Weights of a small contrastive image-text model: encoder layers 12.
Rows from block 4 of the image encoder of a small contrastive image-text model, named by matrix and row number. Rows with one number within an expert belong to one neuron, the router's apart. Each number is 128 + 24 x the weight over its row's rms, rounded and kept within 0 to 255. All counts start at 0.
Before each expert's rows are labels from the 100 images, of 14976, where the router gives the expert most weight on average: "top examples" is what is common among them. Only what is clearly more common there than usual is listed. The data: regions of photos with short descriptions (Visual Genome).
# router: router (encoder.blocks.4.mlp.router.weight, 4x256, trained with AdamW), inputs 128-191
# up: expert up (encoder.blocks.4.mlp.up, 4x512x256), inputs 128-191
# down: expert down (encoder.blocks.4.mlp.down, 4x256x512, transposed), outputs 128-191

# expert 3
top examples: text has "man"; text has "wearing"
router.3 [ 83  98 130 110 108 142 138 177 136 105 123 133 165 127 106 172  66 122 128 166 142 146 177 101 182  91 146  75 143  94  87 125 124 113 125 142  95 149 119 141 168 112 162 203  39 116 161 111 103 109 124 134 113 103 108  87 117 142 162 157 125 151 134 145]
up.0 [130 147 119 127 110 132  80 136 102 134 125 144 191 135 158 129 139 147 128  89  81 150 156 130 171 149  99 107 124 184 134  74 121 169 111 108  77 119 134 139  80 155 107 132 128 127 168 114 169 166 101 132 104  98 138  94 135 159 115 163 134  86  77  56]
down.0 [151 129 140 164 156 114 138 164 101 111 119  99 138 134 130 121 132 129 123 122  99 100 146 114 109 151 133 130 119 112 115 111 106 133 185 133 131 129 107 128 116 133 150 101 165 135 126 161 112 141 147 120  89 126 135 114 137 111  81 124 143 137 103 167]
up.1 [140 125 135 109 150 165  96  99 119 109 143 121 103 130 161 172 130 117 117 140 108 131 124 117 129 125 112 193 101 125 157 119 113 136 126 133 111  68 138 112  91 139 156 159 141 125  95 154 128  93 124 155 136 169  92 145 138 113 149 107 144  88 125 133]
down.1 [ 96 164 143  88 112 115 127 189 132 132 124 121 135 131 129 109 144 157 117  87 146 102  97 115 125 144 132 174 163 136 104 136 138 123 186 138 135 110 133 158 154 120 137 131 140 146 115 143 138 107  83 132 114 182 158 118 155 105 132  86 127 155 146  88]
up.2 [ 99 154 118  82 177 116 147 168 126 138 113 150 122 163 142  95 109 155 132 116 134 155 141 158 163 168 113 134 104  72 125 106 125 142 160 100 106 112 109 139 162 120 180  94  99  99  97 184 111  78 108 152 182 116 119 138 131 113 164 117  90 152 109 187]
down.2 [110 114 168  95 131  95 142 168 145 108 129  82 168 102 108 112 135 146 176 153 113 158 139 122 125 155 151  99 140 153 147 163 128 118 128 114 135 131  93 105 133 114  83 136  85 126 132 123 100  95 136 162 105 120 119 121 153 112 139 123 159  91 165 138]
up.3 [117 138 149 114 127  94 149 148 147 134 131 141 113 134 113 120 110 113 104 134 108 121  89 130 134 157 130 130 113 122 143 149 149 110 117 117 100 138 147 144 149 120 179  88 160 157 127 124 160 135 117 111 125  86 116 128 147 108 136 129 110 142  90 128]
down.3 [122 122 142 135  86 144 130  75 111 150 146 158 140 146 135 107 105 124 151 106 126 192 160 124 132 174 142 129  99 134 146  56 116 114 110 164 148  99 153 125 119 171  85 124 110 139 125 102 128  99 136 145 137 116 107 193 136 114 129 139 108 116 151 145]
up.4 [ 92 172 113 144 108 154 137  95 124 141 143 151 120 137 159 137 153 123 145 129 157  72  96 127 122 112 185 127 117  77 204  87 153 132 131 128 132 176 138 152 117 137 159 109 141  78 119 127 136 123  86 115 153  89 104 161 133 147 155 159 132 135 121 138]
down.4 [124 102 136 153 139 110  87 146 118 109 129 119 116 126 115 114 132  97 123 127  80 115 134 128 159 154 123 129 145 117 112 146 129 139 123 138 168  96 160 153 136 115 114 150 148 132 193 101 134 127 155 148 136 145 111  98 113 134 200 161 119 100 159 116]

# expert 2
top examples: text has "train"; text has "yellow"
router.2 [130 116 109 140 145 142 107 126 100 138 176 159 108 131 111 154 113 138 145 119 152 102 119 133 169 170 144 124 114 135 122 145 133 149  77 164 106 124 116 112 123 129 110 130 134 133 135 150 109 136 147 163 169  90 133 178 117 153 165 130 137 137 140 173]
up.0 [100 125  80 207 147 124 107 165 115 152 115 119 135 103 113 123 135 135  91 107 141 112 127 122 158 166  97 143 197 160 142 191  96 118 156 141 138 151 138  98 108 125 127 115 148 156 108 144 139 133 123 146  83 132 144  96 125 124 181 149 135 124 160 122]
down.0 [150 124 127  78 139 181 101 106 175 106 147  96 166 110 123 109  93 108  92 144 158 140 155 121 122  94 142 119 116 130 134 106 162 156 124 144 127 156 126  93 127 100 169  96 144 121 160 154 100  82 129 122 120 152 140 142  94 153 102 183 114  88 134 145]
up.1 [134 140 126 107 142 131 111 151 145 134 130 122 150 131 140 144 109 200 128  92 142 147 117 130 134 107 102 110 133 101 110 153 106  99 151 136 114  91 145 108 142  98 106 144 149  95 108 147 147 117  75 109 138 119 113 138 188 120 107 143 135  87 111 128]
down.1 [112 135 109 172 132  76 128 144 141 116 134 107  99 164 113  74 119 118 108  80 141 118 100 164 101 132 142 140  77 114 173 132 195 106 169 134 146 132  97 137 116 107 108 116 135 135  98 112 116 139 124 141 102  82 131 119 144 130 197 131 151 114 145  94]
up.2 [175 144 125  90 155 118 151 129 112 122  86 123 154 126 105 160 116 125  98 126 127 101 115 166 171 152  77 126 174 180 132 150  97 191 117 175 142 110 187 102 137 131 124 148 121 117 136 160 173 127 116 102  90 143  91 152 103 153 108 127  91 156 122 110]
down.2 [121 142 143 110 143 127 104 120 134 137 137 123 137 126 172  98  95 122 173 164 128 105 132 107 115  93 182 141 106 126 138 104 106 129 158 118 126  78 159 127 154 117 139 119 128 102 131 144 103 137 119 134  99 156 118 153 163 193 107 125 137 161 112 118]
up.3 [118 117 102 178 124 119 166  85 134 169  75 129 146  85 168 134 142 107  95 141 147 136 152 105 107 173 143 149 121 112 122  76 147 154 132 129 144 145  79 129 151 113 179 139  80  95  96  92 159 112 130  79 118 123 155 158  82 145 137 113 141 102 144  92]
down.3 [121 135 135 117 172 135 126 144 156 114 135 194 105  90 127 105 118 161 115 125 117 136 106 121 103  93 152 163 145 139 129 118 125 127 161  71 138  84  74 142 142 121 121 149 140 121 159 142  95 122 105 123 181 158 136 156 147 117 116 171  83 131 103  96]
up.4 [155 146 107 158 121 141 119 126 124 116 125 112 140 127 176 104 127  93 130 140 106  97 136 112 165 116 105 165 129 129 140 168 167 155 141 132 151 165 162 157 112 154  91 137 131 140 120 143 136  91 123 156 187 143  95 103 115 153 165  75 145 121 105 134]
down.4 [128 111 136  95 129 141 127 111 115 138 126 130 134 125 143 137 100 104  95 163 118  88  86 144  89 113 103 121 152 119 136 123 164 148 125 105 151 168 120 110 107  90 155 155  99 212 140 116 175 122 145 151  91  89 127 143  83 144 113 133 135 118  99 198]

# expert 1
top examples: text has "sky"
router.1 [122 155 129  91 133 125 137 123  96 155 139 213  76 100 107 174 104 126 135 111 146 162 119  81 146 108 159  92 115 117 141 125 140 169 171 159 126 135 135  98 157 161 150 127 145 114 145 117  95 161 142 187 104 102 126 119 119  96 113 176 138 133 101 148]
up.0 [117 137 143 190 154 144 134 114 100 127 121 134 152 153 146 146  56 139  95 151 161 101 146 139 103 134 123 177 131 126 184 127 173 133 139 160 166 122  96 119 140 161  94 116 135 142 118 142 100 160 109 119 110 115 110  90 150 121 152 130 142 137 175 116]
down.0 [116 125  95 175 114 144 127 144  74 106 108 148  97 132 111  52 140 123  63 116 107 123 105 108 127 172 138 165 107 126 142 152 145 127 120 111  94 143 133 103 127 123 132 139 134 123 133 127 114 116 129 127 152 135 137  95 145 148 165 146 141 129 135 111]
up.1 [118 134 167 102 153  92 101 148 105 149 150 111 125 138 191 127 140 102 161 162 130 122 128 125 122 111  90 117 106 122 175 123 130 118 120 173 103 122 126 140  62 130 142 119 146 138 105 161 149 142 138 137 113 102 111 113 106 126  67 122 139 108 147 160]
down.1 [127 168 168 112  61 120 129 140 139 148 152  96 131 159  91 114 120  83 105 133 124 120 146 113 117 122 157 171 148 173 107 115 110 131 132 146 154 104 137 180 156 127 162 119 104 130 155 109 137 143 122 139 100 127 136 165 104 162  99 125 117  75 136 114]
up.2 [120  77 100 161 104 163 148  84 164 107 112 133 120  80 144 115 126 148 149 117 137 106 103 102 136 106  75 173 109 115 138 206 108 120 106  96 112 130 106 112 132 161 136 100 160 175 138 115 129 104 129 130  91 127 140 108 126 131 152 120 127 176 162  63]
down.2 [164 114 107 195 136 128  96 117 108 136 109 120 158  93 139 131 109 116  77 123 170 120 131 152 154 121 109 157 102 164 101 138 178 203 124 175 125  86 118 107 125 153 104 136 132 114  99 160 137 112 127 140 112 143 137 140 123 137 139 104 155 116  81 130]
up.3 [114 127 129 124 168  91 156 121 112 106 142 101 106 111 147  92 120 116 113 129  99  93 163  95 127 117 134 121 127 141 121 133 167 164 127 138 117 130 158  95  99 137 129 133 176 127 117 158 108 174 122 155 123  80 119 139  96 149 130 131 125  80 189 134]
down.3 [ 84 143 118 129 127 134 148 144 175 144 159 192 110 121 139 125 135 141 149 135 154 139 109 115 104  87 159 100 115  94 119 159  97 101 118 149 172 103 141 110 153 117 118 141  94 108 157  84  93 145 162 120 126 179 140 141 128  90 143 116 167 141 136 136]
up.4 [107 105 131 138 124 122 101 149 157 113 107 185  90 142 103  63 142 123 134 124  85 108 151 124 112 143 154 116 102 123  99 150 141 154 100  81 102 129 125 155  96  97 108 130 110 105 113  93 154 132 105 115 138 150 121 136 110 152 158 148 145 131 131 127]
down.4 [154 168  96 113 115 134 180 137 130  87 141 117 142 105 124 144 113 150  79 153 138 122  98 129 139 128 132 134 131  99 146 135  92 137 144 118 122 111 109  90 131 149 101 148 140 124 165 140 126 125  95 141 121 172 127 131 122  79 131 114 109 153 155 127]

# expert 0
top examples: text has "pizza"
router.0 [147 117 130 145 152  74 107 105 170 101  86  67 108 152 143 101 166 152 115 113 103 106  93 137  79 143 125 180  97 124 121 125 121 116 147  90 146 116 119 134  89  99  82 106 163  96 112 107 131 130 122 125 130 173 159 108 122 114 123 112 117 102 126  72]
up.0 [162 114 136 123 116 112 113 124 149  93 100 107 141 129 163 141  94 114 104 110 116 127 120 160 132 147 112 151 107 145 151 124 148 138  92  73 101 116 104 147 108 104 113  95 159 131 115 121 182  89  77 134 141 168  94 151 149 125  88 157 101  92  85 139]
down.0 [121 132 143 111 121 125  84 161 149 118 121 139 157 129 100 139  95 126 148 200  81 146 162 146 111 136 134 112 140 123  57 115 161 113 120  50 158  84  97 139 130 112  94 168  94 152 128  94 142 133 142 145 120 120 178 115 164 119 131 125 106 164 130 111]
up.1 [ 70 135 154 103  58 113 141 150  98 126 116  79 148 147 104 116 107  85  64 132 102 153 123 107 128 121 116 152 104 154 137 123 149 166 152 107 139  87 100 157 116 124 143 140 165 153 119 130 148 106  96 161 134  91 125 130 160 132 152 147  80 135 144 168]
down.1 [111 122 149 161  91 143 115 125  60 164 172 127 160 138 120 105 131 129 126 108 155 119 140 144 105 124 142 109 144 103 154 133 101 109 144 191 118 161 155 144 132 125 156 115 117 149 142 122 158 132 107 112 150 146 128 164 142 106 134 131  94 148 118  97]
up.2 [101 160 125 135 137 107 156  71 130 141 123 143 111 130 154 146 112 119 130 121 125 152  99 119 114 136 107 102 126  99 101  99 116 155 136 154 124 137 120 124 126 112 177 134 189 138 138 177 104 143 113 123 125  96 118 159 133 145 170 103 129 134 140 147]
down.2 [167 139 151 113 101 129 116 129 120 142 116 117 156 134 119 137 106 149 150 138 133 147 141  85 118 168 128 128 147 141 129 157 142 100  95 113 112 133 159  95  85 121 145 165 144 124 118 120 137 130 115 161 111 136 133 104 134 148 136  88 137 146 154  98]
up.3 [159 119 132  94 125 159  97  92  93 134 145 106 124 130 152 168 138 107 122  87 114 102  92 171 148  98 156 132 125  88 136 101 138 137 119 104 124  99 114 154 135 180 119 110 125 152 122 130 182 120 101 110 138 114 126  81 148 129 109 119 156 106 130  67]
down.3 [148 121 112 110 141  98 135 131 116 148 189 116 113 165 106 140 154  98 135 114 134 146 131 142 187 161 150 130  99 130  81 125 161  84 153 104 121 125 145 132  93 111 122 122 112 159 142 112 113 132 164 144 109 135 121 137 117 109 135 114 161 167 113 102]
up.4 [118 107 116  86 136 117 132 128 114 150 114 170  93 122 112 146 149 110 132 142  91  98 159 108 156 186 137 141 136 160 156 152 129 116 140 142 104 116 161 147 118 184 103 110 143 161  83 123 147 127 123 111 140 102 139 132 122 119 127 156  79 140 112 171]
down.4 [130 116  87 161  94 139 110 151 146 113 135  81 119 149 180 111  94 155 142 145 114 103 140 109 110 172 129 159 167 124 127 141 184 146  99 111 125 140 156 111 123 110 153 164  97 142 128 130 164 108 142 142 138 156 124 156 172 137 124 168 115 118 115 105]