config.toml
encoder_arch = "perceiver"
model = "contrastive image-text model"
dataset = "regions of photos with short descriptions (Visual Genome)"
train_examples = 203450
image_size = 48
crop_scale_min = 1
horizontal_flip = true
translate = 0.06
cutout = 0.4
tokenizer = "word"
vocab_size = 6471
loss = "sigmoid"
embed_dim = 384
encoder_norm = "layernorm"
encoder_norm_position = "pre"
encoder_activation = "gelu"
encoder_head_dim = 32
encoder_fused_qkv = true
encoder_bias = "all"
encoder_qk_norm = false
encoder_parallel_block = false
encoder_moe = "top_k"
encoder_drop_path = 0.15
encoder_num_experts = 4
encoder_moe_every = 1
encoder_expert_mlp_ratio = 2
encoder_experts_per_token = 2
encoder_shared_expert = false
encoder_patch_size = [4, 4]
encoder_conv_stem = true
encoder_layers = 12
encoder_width = 256
encoder_positions = "learned"
encoder_latents = 96
text_encoder_causal = true
text_encoder_width = 320
text_encoder_layers = 10
text_encoder_norm = "layernorm"
text_encoder_norm_position = "res_post"
text_encoder_activation = "gelu"
text_encoder_mlp_ratio = 3
text_encoder_head_dim = 16
text_encoder_fused_qkv = false
text_encoder_bias = "all"
text_encoder_qk_norm = false
text_encoder_parallel_block = false
text_encoder_inner_norm = false
text_encoder_kv_group_size = 2
text_encoder_positions = "rope"
residual_init = "none"
optimizer = "muon"
muon_scale = "match_rms_adamw"
lr = 0.0027
momentum = 0.95
nesterov = false
orthogonalizer = "newton_schulz_5"
adamw_lr_other_params = 0.0022
grad_clip = 5.0
steps = 4000
batch_size = 128
epochs = 2.5
lr_schedule = "cosine_restarts"
final_lr_fraction = 0
warmup_steps = 200
weight_decay = 0.3
adamw_weight_decay_other_params = 0.05
Rows from block 6 of the text encoder of a small contrastive image-text model, named by matrix and row number. Rows with one number belong to one neuron. Each number is 500 + 50 x the weight over its row's rms, rounded and kept within 0 to 999. All counts start at 0. Numbers have three digits each.
After each neuron's rows are labels from the 100 texts, of 14976, where the neuron reaches its highest value: "tokens" is the input token at the peak. Only what is clearly more common there than usual is listed. The data: regions of photos with short descriptions (Visual Genome).
# fc1: MLP up (text_encoder.blocks.6.mlp.fc1.weight, 960x320), inputs 107-213
# fc2: MLP down (text_encoder.blocks.6.mlp.fc2.weight, 320x960, transposed), outputs 107-213

fc1.528:468477491469497487445447487426511509538490556575531561488434493504497520544510500497494602426582503466472541466367584557559478553439418491556449509507481504472457538567468506468373446601410427503511471593587439536511526480590532497428491415469488403524547454460524443503558446630514504450526485491528453538503477515531451
fc2.528:452456516477518499474519516434493502502500486569488537534444448430501464528547535524536539486542527547531479482462481459530536570476431507608501518546453470509491481593517630481492454546405499574479501463540497598523481440555585525425548495513585493516512393425551439499439470530475521466498492583425518580516471473469470
tokens: "orange"

fc1.63:532557455504463495529495521524508476462465425499533537502572460393565420542526513490459480502508482359477527411548478527405502514519485486516551533421423508590515489498477511489452444460476473483465497499477533509533424485493353572447419546474569456631551489455525573465472447588482468424422514476511614458515468536506506
fc2.63:471399582563579456464434467471471486494499514456465509590525468477476558591614557427541534469528442556468610449499548514430512450616477500535534496482575580526446562516518428499503537486465506621505449563525522453489556534560490412409466554550492419493429476474516519509480516493494409493437493516448576504558497497566441
tokens: "<end>"

fc1.712:442529460552463465542471571539416483447508429460486462560499445481505547423557517477569462420534598487516540533505502498540469493501487497492472489517496537447416479544418417509540509503462523526546431551462566489555463417520461474518478494501531466569548404339553540489601555557529497499479458476464493525441453520490464
fc2.712:557511587488443479502531555516480476532513473541509540512473500482495460526518636498582446479521502510504407538412443536467453548435386474575477491558520489485503476541520483530540518488478367606516417467495568487507405572592515589459446419504512463557499523401497449414522590503393608539464505497518524548495492533533445
tokens: "<end>"; "tennis"; "orange"

fc1.113:514444443543512558477458491458535526502541542520541426471428459515438505557479495468521490612459540490476525449489540406532442500558489434531492479550451522504477474392515596585429520601447427532519406524520537525506468514533462533661548452543496557526567554519533467473463492529495522563491451647377520520550391443511490
fc2.113:636449461423537416619485484451529515547449499438403536433572475527511438489536557526519464449429547519508521517447452493561555524426519505464470487455585476559509570555577496475470482458564565543543556528566428483461519509561506534434546545381483503474461483523455516631556487523482539498440509453448512483470627527433468
tokens: "street"; "yellow"; "table"

fc1.627:420450517553433588512476456604580537503531434491394581553563528585608512508493524389541459588547584526541493616485561590423588491510559483554528509504509559548589466525546495498453499498517590537465492551537423531430487496497514462509508483487409562568530484502518452514556442481475404588472539497483529567517465587544464
fc2.627:508502500535565541644481450514496472555544426378508492446546504495511461549406510434475463467533492538544488561516474557491510523424511504631455438521540543599513478517535503513685527505473495563493561440425530478435458454559494449484609541492530541556431541406542518495571517499478487515503485471584543635544402529489443
tokens: "green"

fc1.58:451510520485460501512452585533480427532494404441534518495568552498564418442512574511491589423533462409380534550525572478584599492374463504490480629496463436465467475563506599480472545589469495421478560507496641481520561589481507444508509448521434515516395500550513518444523524519538518493521548488540446467493466491503477
fc2.58:586521485554496558462485589533572573542482435507476524546542501491486454555525524589481533525423504429550558570486540462547514551482560493448381506477520421472521430509479543507472496545519554449474529482464527467527539568441452529452509556456509431536479525481469437538588441539500575476471464482448440493530476380468395
tokens: "yellow"; "on"

fc1.326:551476479452512513528456553572498422509517458463455530610496497559451483520501497508535501557534568476525537530486505532366559435502566495497420508502581478488573366533506412444464531588525523521522524499525486504478516593531565515534443527468502515544533497543435457550476509545574600514471518547481491502499496435570517
fc2.326:555520480450499532444480567524432399603525556490471575473530568508497566504571487513444516520534479570423496386526523517406590390427553511532458503478550528463515458465502515602345490550426562403549461482599431526521504540514557544571552511573433343511534524500506500410486552464439600487529483429525528503569449463469457
tokens: "the"; "a"; "bear"

fc1.369:465487512530488528591446474497446515491486507399512571481583579572513464556444466419427460469596499482555440603499552561455589444470433546611458503418558498458479500468516481523537520464518565536556441517537474454386513476600498474504427520438518528480443594491508504521521517526514507557516544533523517579551481497494596
fc2.369:492525410473546480592506453493495493525447386445552497449520428475578490547433585470515480441492529524530465511505506592489536489514505527581524423523531571570467524451474510516661516469422534519514575442411522528484500460513486446440570532507531555576473459469535459529461487481518433515518422558510507547564423530543536
tokens: "green"

fc1.458:499499459606478515463504487554405531500516529514511526475561470431520448437477436435510479537544495528470638495471534523557519477497521549469420550538477499595481531491450438504439450470514516555511486506505536573505593534517491516539396436419484480473479482483467571441535570478585489412549482491432482523449514485455486
fc2.458:446425450542582443464520546532432462523604456521682516470495532455644545473454395481424502536480558430470530527376481496534454483519454490552494519550599455502461565531478494536492440532452493465590476470543492548513511554488364474546447474617507457484463385386520494495502522489487485480454524546507527496545418500534510
tokens: "the"; "body"

fc1.248:565546508541497474594472502491558456499407468574558514512494476498409472466613464566476531512439421519509515376487493544496527543444590488453484551593425631541671515466465497508505444447501500502475502466456512503514427506560543571533435454513472506455541444441481536449518590514553565494524506475504617487448453548531514
fc2.248:400550535537503525562593488557469523430552484461495497451496496509518582514541455441507449493504518583478519581497537441539477509514490479515483412548441442507422508483526483566484509441423458498543394523524411534427552484460433466567495531435495484496404540549423505526486423529533483495460525494381519547535553499469504
tokens: "the"; "tree"; "branch"; "in"

fc1.373:424554419420558506532461415453558468483439561505465506547462532582516535488500534491505488463535534464606535554563583487531533489523537630386574483446483534571465399457385507497467516528468453540541537451555474457521489566558481440530434550504527491444475435515511510434552493418497461416440397554495569499432446442510520
fc2.373:487514536449490502398539560587520513450515492465480501460541438548393440600463471494553513408423454550615529502474525564531420454549432398562398445530558458523440523569532418469544460571454499463552527502483537581554526393506535557484513464496448386636546522485456499521484482469407578525452518469453525489508562497504486
tokens: "the"; "sky"

fc1.733:480493461522573543530476555493457521481494388568530444530556456510516558547459599556431604475512583470574425419454557455565540507456518411560466452380456529518490476521552544540471476582435514530450515386453429531529517443498563493533537434568534650500468568476516405447491583499447532529442440528502384447469482481536451
fc2.733:482571476494477476448515460428492546456479550571558515520476508490567499436496480480608491538444488514512542538467503508524451476549485547425513562475423445484570471508515540399498446546408548473559504559522459451606470420535485509509509606496527512500422572472615477541440374496538454494523437542470539410509509537492535
tokens: "<end>"; "player"; "baseball"

fc1.103:394472512531481437430475516537554542511397550572385519490450488576365441517459515386473478444525504542518492541460539520539520447533511464477591482478428502584524526410463461501531502523527345592590499460502509500529454498603487414539457417531456486532498577490527448432472476515547519543525481567466461455576353427442402
fc2.103:542567450539476557530497529446448530501533500443542490484591494435535555483457504584467434497590534554507430496439452504552561590454507565424462547472530490508514486534508575513513540534511592499469519487499440518509496451480500541437591535556577544547480467408489534570585465560538525519408528469538562498411601527484547
tokens: "street"; "table"; "with"

fc1.138:509461600588493450488478513427541588622406493556423558473558509500460451446441552514510446530492479605452487452491457558468469491503543487467499481427573448399473565599504432578508420431542543540516543521470541526533512501482494568468550495467439513502515483531463544602491468533422493510493526603526478471513505411483478
fc2.138:537486358513466571523544473569469387425540471507498505498424488463499647426564539489462551541584542495455545531514456457452499470475538507438557563488442653571499445418462583554516576442477522527482481453444514403486545516502467448531445503469555502525488416482533452466474455484584472417535573491495483535465512585483490
tokens: "yellow"

fc1.6:540516536512533519487399425463585435535538363529419534479493589522420488465505451483475566453421535551474491534495500587502457490416564502349475527478457572453520532503473545549493394473463506454516469450523457594518568416445456521534583450485486444504507500536458544442460434455425511489617514583383576491521488430485581
fc2.6:503473449524477471555543508569419479370502604436537514444569503481491584564500551513487420537528491550432468450541519406537582511550470517574531502478480528550469529517556485551473511478495573404487566474509493504514471544494498590504466529501454559487519521453498505563463551510504461488469498493432505507613602511494521
tokens: "yellow"

fc1.365:485535508480609457489467535481584529596482444470602447483424494542494476604522555582538380434584447580484384487510442548581427488419544504550505607470418515505591456448512528528479506493595447538545482578495603511461510424548482538449513493499442456460469589433467416429574491433445490484433550434459497460568455485518483
fc2.365:481540473470480481610564537512485552505502417478509434395499526548438519539431569461505396506415553557461491426536492601505398574547497539528438491508491594454479451443486478536488541476506457521465490437422558535496548535526513543505481484443450532566509443528485452476607513447501410538528478505530466505437622525527469
tokens: "yellow"

fc1.106:493439491470451481548466500471486568486413402514411531448533541475573428520526544480463515474382512438514471476523554576467516518530521412471526560569485460470519564471480516528435453445564539481478443512474437475524557521498459534466472444415643471478564537502430481475490540539559484521493611432504505513518504513518508
fc2.106:447544569520433527509439506458490550438517467547440532488443409502530515545425451472486605491503445591475510468594506538469465593589492495414477484530465471483460525481594490493533487484546549469476426448435465534467523548527487439442505540479506537483424528577475524499511504453549506513493491512520503492488530510576481
tokens: "<end>"

fc1.615:541482515559472548476487490496518499527544474546590527418512588395542461583495557485415449566447458513575503492597402408436418504447489433533521569494452513467507416525491528472577433483483548527440476507553555478557551469557553463575430474522469503478553537503520564485538590504539496459489512456469434384529550563498431
fc2.615:602541399481521448491530484508581450448470502425421528618450584458475509521474490521490562543418466457385531514528568543497456555535494452378443585491479434544533475451480478459555501491517440467523460555503539478425485502506503489465514524482511469460593467513422538420533498555463560501488562483511517450503587509433473
tokens: "green"

fc1.419:513519525475570559511510521420557452571480472448466508504458464483518479474442491533528556521483496534518434472475534485563458545534435445529493494534486553511394526546528471528452427535561468489453515472557547513547507500434440420417464500403512507480433513532508461529433478546416555483538545456532509530590544609511554
fc2.419:451459527591585472574558397467556609438535452485500451524519463592481535485498624490564515447486498434541506465528508560474509549474577548464523567542460459513421553430505491455466485532600528497560534455436577493491523541533582492549520439503442405544532468468522560462493484580450495538471514489508479509442528497448473
tokens: "<end>"

fc1.209:365515508445477444424552580454469509440555474503497430616575391442529485527485616503448471476451442523446511505434434560483561533534509477513471525472414496404513514496441527459491559483567461515519514597548485492510410444433442475477543542502577463439465496535544550498586500495559481581428430361405548543420490584498484
fc2.209:426531490526519509517523499405549467556478432486493491488521479438453589458444474372496506519548532451498527536505498461610457627564497472383493518549476441561519427530437484508469460428574509574555576546593597528526583492453521469516485409516505485390554482545502582488486552483529481501591482566517494497458457408528522
tokens: "<end>"; "of"

fc1.763:536533575549574434512418537583510445509528596566460495558578529505523529453520499550555523461402483507488552502394489527484470557444358456465459500561476531373436567496578491486556505508519499455476538442505540540539455482511492528481515501517492407475543549500441512505436568510447444488546483516418441504569544433635508
fc2.763:479520563529551517451533551574534635537528484425532540558452535477488554490433487535462422547506506532479414536516538428544533534407457582545524535453571534525508382524470508514489544529566463479487528540516508582473494470476532465623510526446471471467453553422493379468482418504516596538493551545477478530560421376557545
tokens: "orange"

fc1.667:550503491523481493470498484530496478488551527435459538481540545443500520451385532462507486552498535524483413515489454522546446521566564462417468520441508605400426470512491467524470527492426590503485514448484476551510513555479510593475593518525472439543494478482571528548553470482561545423521382575480604507570578469422602
fc2.667:438432432462519569485511483520558473414545480372515499504486461517553494566513634465505495373480543494550578502513487412551487429517456457553469555472470488526531445446582498522530578520422545560476554456488558459533524474504494599508491484520497506521471463465480458417450446470373509550505516526450448471492482404530469
tokens: "<end>"; "melted"